Rows from block 2 of the image encoder of a small image captioner, named by matrix and row number. Rows with one number belong to one neuron. Each number is 128 + 32 x the weight over its row's rms, rounded and kept within 0 to 255. All counts start at 0. Numbers have three digits each.
After each neuron's rows are labels from the 100 images, of 14976, where the neuron reaches its largest size: "responds to" is what is common among them; "colour at peak" is the nearest of a few named colours to the mean colour under the peak. Only what is clearly more common there than usual is listed. The data: photos of plants and fungi (iNaturalist). In brackets: how many of the 100.
# gate: MLP gate (encoder.blocks.2.mlp.gate.weight, 672x256), inputs 86-171
# fc1: MLP up (encoder.blocks.2.mlp.fc1.weight, 672x256), inputs 86-171
# fc2: MLP down (encoder.blocks.2.mlp.fc2.weight, 256x672, transposed), outputs 86-171

gate.97:085138084097086113050104174139168093160095134108162123102103182149145149153088154061169177121210161123086123162093095145151160089126167173141084124067150108149155130089127159135154169134151101115101158147070154215123088175164141107108119076075129107171067172
fc1.97:169074107121144079143135056086169097140080117142176139156140127111101081129184164176093154098104099140102103141114164095076127113082066096114166155119138188114106092123132164141181142091147195086111111066146150121074127148084088113104167084089121143066156081
fc2.97:088138088167089120180196075130106119124092147176102130119099173158124088145123114237108114080134117147126131159137157130123139162107053143174171121164093138107154176147076119075101170086095107100075104135170159183128109074091123119140147149106102130112092132
responds to: order Asparagales (52); family: Asparagaceae (52); text has "yucca" (45)
colour at peak: grey (86)

gate.248:128092161144088159139098118140050077126139111156144130127196190103063146166207110131072146126102085127060121125119161179132134177151143149106134135083072071154144095111134079123137118113079113216117144119152141159141178092163168160098098119141163120131126166
fc1.248:124113085114159113115136163112182143112136119110104149123075088123186144057090127151166170162142166111133122127134126130127152104135106190115109141135191162082097130139101163134089094082154141043135093125106110164100142151135139125130133181156105135144125098
fc2.248:172116135168180133152138118152181134127169113123119145176132071174091100137135088147124085191117125159101215087135128157168089159125075118206123123191171078106126118163142168126157087101131125144118146138119155189103104178107117116066173127052151146101146144
responds to: order Lamiales (29)
colour at peak: black (43)

gate.351:176134124158108073109127149120162131164117077144131168100103145099192105133111110140169152101122152085077154064102146086166071100106089134102120158151148107094135116085103128119106101087134131070188133146155175124196096148117092174103184159172077135148088128
fc1.351:176160138145136098147081129163141104121192123104121164093102100155135180131137068109106073158141127102093150146127146132159148169158158119181157138096113080087100110136121184093122159147119138110194132145137107102133072126085155183151159134107113193193159127
fc2.351:089100110127091169143150085116144087122157110063159102091155178098122168094149090165147056164154098071179119157133137087113173122176142087152131060111124139138167094127112127077118090176126118141158114169180120112139107175088162118110112089143105106199150161
responds to: class Liliopsida (25)
colour at peak: purple (52)

gate.629:101164126126099105177099137113178110083114119046154132139096138060097055156168105167080164163150109134154147084098144139169102101107145140138133154171174155145152131127091120094123112108100147123164136100143140120137129106113133169120151164107092144112111095
fc1.629:157175043062105083134149088164105111110142133093162184127123132097110140110112112166142133104124155136149103162190185146091088049079109147101117080148105171076094079143153087140136142064123103150130140084108144137119129125085135124139160082164082101154135082
fc2.629:132109077119132132159139160151102145088090093092172104122097127085062102134154099140134099196090124113178111189136161154127126119109146111121084132095092118088163140099169160151158152150093112144124138108144107104108136099085097185157172073147181135088141132
responds to: order Caryophyllales (37); family: Cactaceae (35); text has "cactus" (27)
colour at peak: grey (88)

gate.425:133105133134095114104133120115090112142072154177104131138110112163148160132153092173049051092136116119177170142095114132146161131115113111142175154142170124113086129154135100112177138114086170071112165114149143123095102067225111131153154176119122186105135132
fc1.425:110127113109187105158089130105134122099105095155139135172115095140145141120171099143128103054117102111202137133105113156142201159090099047131134066071156101129056144109150114125118126091082150104132210190150151170120135111150114162124074193121162082150170103
fc2.425:150122078114114105178135138162073086161140129160153078113100143122099108129079151154102157161134113180137075099116144100107152107086132152143133136095130138106109087120157125066155153106129133159085115090132112122180154144096161092117154144119126103091148181
responds to: order Caryophyllales (68); family: Cactaceae (68); text has "cactus" (50)
colour at peak: grey (72); pink (28)

gate.463:118187107134119051175082069094147130121145086059110102125099147142139136163096112095166214132185151094081164144152081173083070178119170116112117131142164186112145095130143149110122168106142153132117146074108077119118094108163127155155159143128134096200110129
fc1.463:115135090162131049173116108116114123116147052062101133119084171098153153191131121079154201142142144132085151139161110156126071182117131140125105100149176180124178085131108150153102200085145161160146177080119067134120109087115159140161137128130112084201082099
fc2.463:162134077145136155058138155109108097115075103150139119180155087143158146109174127123123124098115047167081128085125139077115127108149081195139142176125136166160183137158131110148102130191077245123077166093128090157099172148124119106084107150179125100111106095
responds to: class Liliopsida (25)
colour at peak: grey (82)

gate.341:154120088154128122087112148103149175139187139176108118165083078137150086043108122149092087150141151143123182129133114143110134118110194169176119109180092108108172118095166141138121133107147181183110108168125150182129185149133081111119141087089153151134137096
fc1.341:117130140083134130164165099086124130161158174108125158085127124117066134171166118166180074164137090171146077120136113171128130088191135139069122097095111169144132144167113120128163099135136089084136189093132077146094155096070143129129155165166175131106111148
fc2.341:148145094072115181133091116158126128140184110134149133152133151108105153103131113149132065178096130162121103143100146147146126137155084113107137104150203097176140129200111153190138127137107167103127136140164147180130173088136202110104154119140161137100096120
responds to: order Caryophyllales (26); family: Cactaceae (26)
colour at peak: cyan (33)

gate.383:087154148123103147159150112172183166147059144158157141184118158145093101152089102088092097132129108110139203147116151074168115119166078122181098102121133170136141155148131136104155059075134171132178114138104186102103113112076069143137136131199122082138126112
fc1.383:146078106117138116127135141131136142108088140170147157140122170174076122163103107089145193141173127104171177158087110125094098103056037095141108150091108132185167154178119148179105138081141141208143159133159148094139114092087130100145100134123106169144140107
fc2.383:105083166118092201150099125192113155087123143141180140104159113159149087149138105119162153107111172151140142131123148115090105138121102146090137109120116140119168171174163121150148105139190117142112087073063154132103146164131176147148115160188089143154186140
responds to: order Lamiales (30); family: Lamiaceae (27)
colour at peak: grey (78)

gate.5:065114142186123114133091175082175125097113149062140094141140203110097114104082170125112158144142172151156091144121119139158160164141082154094086123111118175070092147107113114096110175112120137095151149173112124148087133165174164115157155164148111141146081142
fc1.5:124084098133085108174132139108171172146118188151141105118136150120130071142144148134127172121165081130121087087107142081125144128174078164127184146135092182102085106063098086171170199098109117113121154132116099089124040069150185154111146110059144137111074139
fc2.5:115176139175180141134184143048188102090166118128184151199074134186113090106120125121138135154154123137044156117155122109121136163103175130060117082136140142087051141124158148110119125061074138125172123086129088154147067105134110143155077110124201086147098101
responds to: order Asparagales (35); family: Asparagaceae (35); text has "yucca" (31)
colour at peak: grey (93)

gate.614:159130124093171149112173150116132112073142193101145105155098166101135086091138099111081109129120125099082143150110085118109088138153147084140174120083122135073196130093140169135133196018174116143089121120145118154143184182122142102131132150114074117201110135
fc1.614:154147125118122068077101119082122181142183164135133114091124154048124093106153113104120124089141137133150159171132104099090092176143164147129130157112120140034164126120146132143119104083159171169134153141161118108132152183135097146118134176115089111139139122
fc2.614:148128119196154115124133130113114131090103134100124160122141088138164110145093156128164144086131120128108128119165098064088078116145118125142128060073102142089177156120152067172095089094124101115132157136100169129140150121142110111133234149174096132190155180
responds to: class Liliopsida (27)
colour at peak: pink (28)

gate.232:108150088134078079143164130128107144171055110142067118084092107090110127153174105144099109161170124105157115174134174114109142124132181166134082088188118062136092082092145127150114189120136165137153094064093123082079148102144092108094100149110140109096157134
fc1.232:154112087148085153144137073181140160181077071154158122053121123120139107153130146116100176119173088101119095081118100103168109106094175107090146121124153110122123133138143088112090180060166110131139120098140105110106141135143129118130134138211149100194093154
fc2.232:175164139083112137120156118164152120174088116143169132106182103104148118122134127087152221093133128078128144140127073085153096167106188166132181131120177158128154158141117123107155101086164143164108107163086156093102130108125156171158086164171085103148071139
responds to: order Asparagales (27); family: Asparagaceae (27); class: Liliopsida (27)
colour at peak: cyan (51)

gate.618:208175129137114157111067104148069106126146173093158072105088174110102121085057121141142094092171160131138137142171112110142183167055141093195161099141161097168094120158162150117084063088115187138114162136119121128175129169146076144114176134149162097121165129
fc1.618:206173123210110153093055136067176123164128167122179131134060185100125143124106126105122125139149138080130114162100116143141162116088151141118111143114100119077131159131131156118129089134090148130208152161113158096082102148113152125174103177131117139148102191
fc2.618:161181138076098158142102142152122162142152138139118149140143182146140049105175137156132110071125143106134131131156115091113127154149142132143193086170109111127112145128100115084093078115096104164133116114090143139140154119118192129119178121125081181165127146
responds to: order Caryophyllales (46); family: Cactaceae (42); text has "cactus" (27)
colour at peak: grey (72); pink (27)

gate.458:172109105166150133123161142100107075174135107081125092104159059157150117102105147125083117131173204122145191126119143179120099088112140098125137131157143097091168135133178172182164139107107133158098078154127140161159137140115100077102093153112050159075177077
fc1.458:177171157161144128128175123161158124094146108138155180156151134130140108141084101111160118105142092059170131078152106138127124130074152153128107078161078083154115110155133113075083089167113082171151179133074141106122080069106156176099077155115127134125130122
fc2.458:123157102144131101132150087089116084118110170186119169111169106183101165130153105141087128114125132158116167212090116095121143070184106106138135124138160155142091151101134193125177132096135136079086116161163169183116155138118122092173143152170203070135154141
responds to: order Caryophyllales (60); family: Cactaceae (56); text has "cactus" (45)
colour at peak: grey (83)

gate.309:118162129141157093059107152098136098138079116114129057174088098101147120127143130105129175152174134106140163153104089146089148115089176129182164176127128160133161093166093130104115140076123174124143139094112157165154136078120084100106129162149174070206135104
fc1.309:156131116100109153100170143090066183081169131083099112133150134190135101153148170132146170075116154055176083102159134108122097058164098113126089095184138108140180155094188073151132135226126117120152153185133147092094092117148114132145102121126113114113114100
fc2.309:170162122087130209093142102180088177093160148092123125127069144088168135149164106148086131115146124102192170149111159130092081151110143128140098094121109109134108130179138091151134165112082115092142102135124125137137122168140088142130175101102157110139134128
responds to: order Asparagales (36); family: Asparagaceae (36); text has "yucca" (35)
colour at peak: cyan (29)

gate.560:131141142110135114124163130121160084167123130117094149171175167084073155119156154138154161082123116083142155174104175126205123154091129113132132092084153134128114162060098116178142163152098110171147167150150150130117162103146148177093100117062103112179087128
fc1.560:158134101104172107170174117157124116175172091198131169142153156081098120106176101094179141104141147137127169160125134122156168171123146161123103092081099132201120105083170138142092108105097118150133160096123147188189134117171154117107149135107085122185136177
fc2.560:097114131126136137112124115159155110093162094108108146151140152067211151131162132136160171095076114123119106156141137160151166147151081086149159157170132141095117119075129108200142133103103065166078111159139183121091160137140191087116108159089108086078116132
responds to: order Lamiales (28)
colour at peak: brown (81)

gate.656:126125123086136146135067137099103086139143119118124088161116133149111213130108105126123172140143120101100074165203141110124109107092152177149146114104128140191141115191060085120113177059103142093149160166127132112142161155088095111107116166084103105094150096
fc1.656:124109127148091168144138092136147146100118081138179162057125124168114192156085118143131146127121115125108118141115185133151126157201108112159159083158154098142104116086172064114163086131106112144152140126148130079127089147072115173103142153143142151094150187
fc2.656:145169098024140096122110119094148146117101118107119101039066134093077101128161080051111090138176111158132137092127162152143138157150134094119089172123169141150099105143118143161146128135126150099166091145151100119070061160108131154152177135132129111039101127
responds to: class Liliopsida (27)
colour at peak: grey (77)

gate.175:125177073099147146119136075162150132150121081117124140189105175099148086131150162164190102104071130086151162122083108086193112176123121142140107123112162078158163128160108139093139187134144099077098059099107136124100167141104206081142113115071152082061119163
fc1.175:152097194118103131121106192095120139131130183158094124077151075156139175133110100096075150138190136145120101141151137161103161099137136110102145126141116182063081116092165121155158085119092169168174173113142130114157107130145039160094158126190115138189154100
fc2.175:085084102168128178152119121075097112152115110066156070141138095121149134134114145070182145146167136169150176064135178161074095157088098145088130119137157096167152125159113149123083138158136142157119118131126132144094112105127148153149133124140117089131079152
responds to: order Lamiales (25)
colour at peak: brown (63)

gate.424:108153078092093137159141091185159080132091157172073089105153118117088116070100143162157120158166081086086120092136163104116113100116119184095109136142158116173172131119141181147129164158079144156119143119064087176132145092161152085130123082132158104094101167
fc1.424:168124149152157122055139167116142099082087125115158098118088120163131079068131117118086145170174088162170132183102160047111107179105157132182153078114168120132184136177114097106097084120116179095116167110186166185087106106106138098132131130163088090153172128
fc2.424:121175110103109090114139168081147107108097119140179125153142138167090091124144152167091139175115082125134126170106152077125126199109159167091106150091105117148170172148127129131121146058113164147100124140143139161118083066080121141148097115161100080114129136
responds to: order Asparagales (33); family: Asparagaceae (33); text has "yucca" (32)
colour at peak: cyan (41)

gate.221:123108176092158151108139166116134142127124136159133121087094089092132143201120206158130107102128124153163121108114098140157144106093154128173168196062168195138158130182149158122112173100149184097070074192148132098141153110133079114106118152183078128163151058
fc1.221:158113185118087170161128094135069162112131130083151146100139106090079115106141096101108138153121112185093107107128119174147080062094145165102111118073197079138100131209143149125128126055108095134142125160133089135142090117124124057134122155149133133098097108
fc2.221:125091097106163106093115121109188111132085133147068171141141123084100135125075136166149081123055110131139114117085108071162087135096103164124141172152128140110177151142068108158146080137115156044093075125062143100181152100058160175116082136117093057137177139
responds to: order Caryophyllales (38); family: Cactaceae (37); kingdom Fungi (26)
colour at peak: grey (86)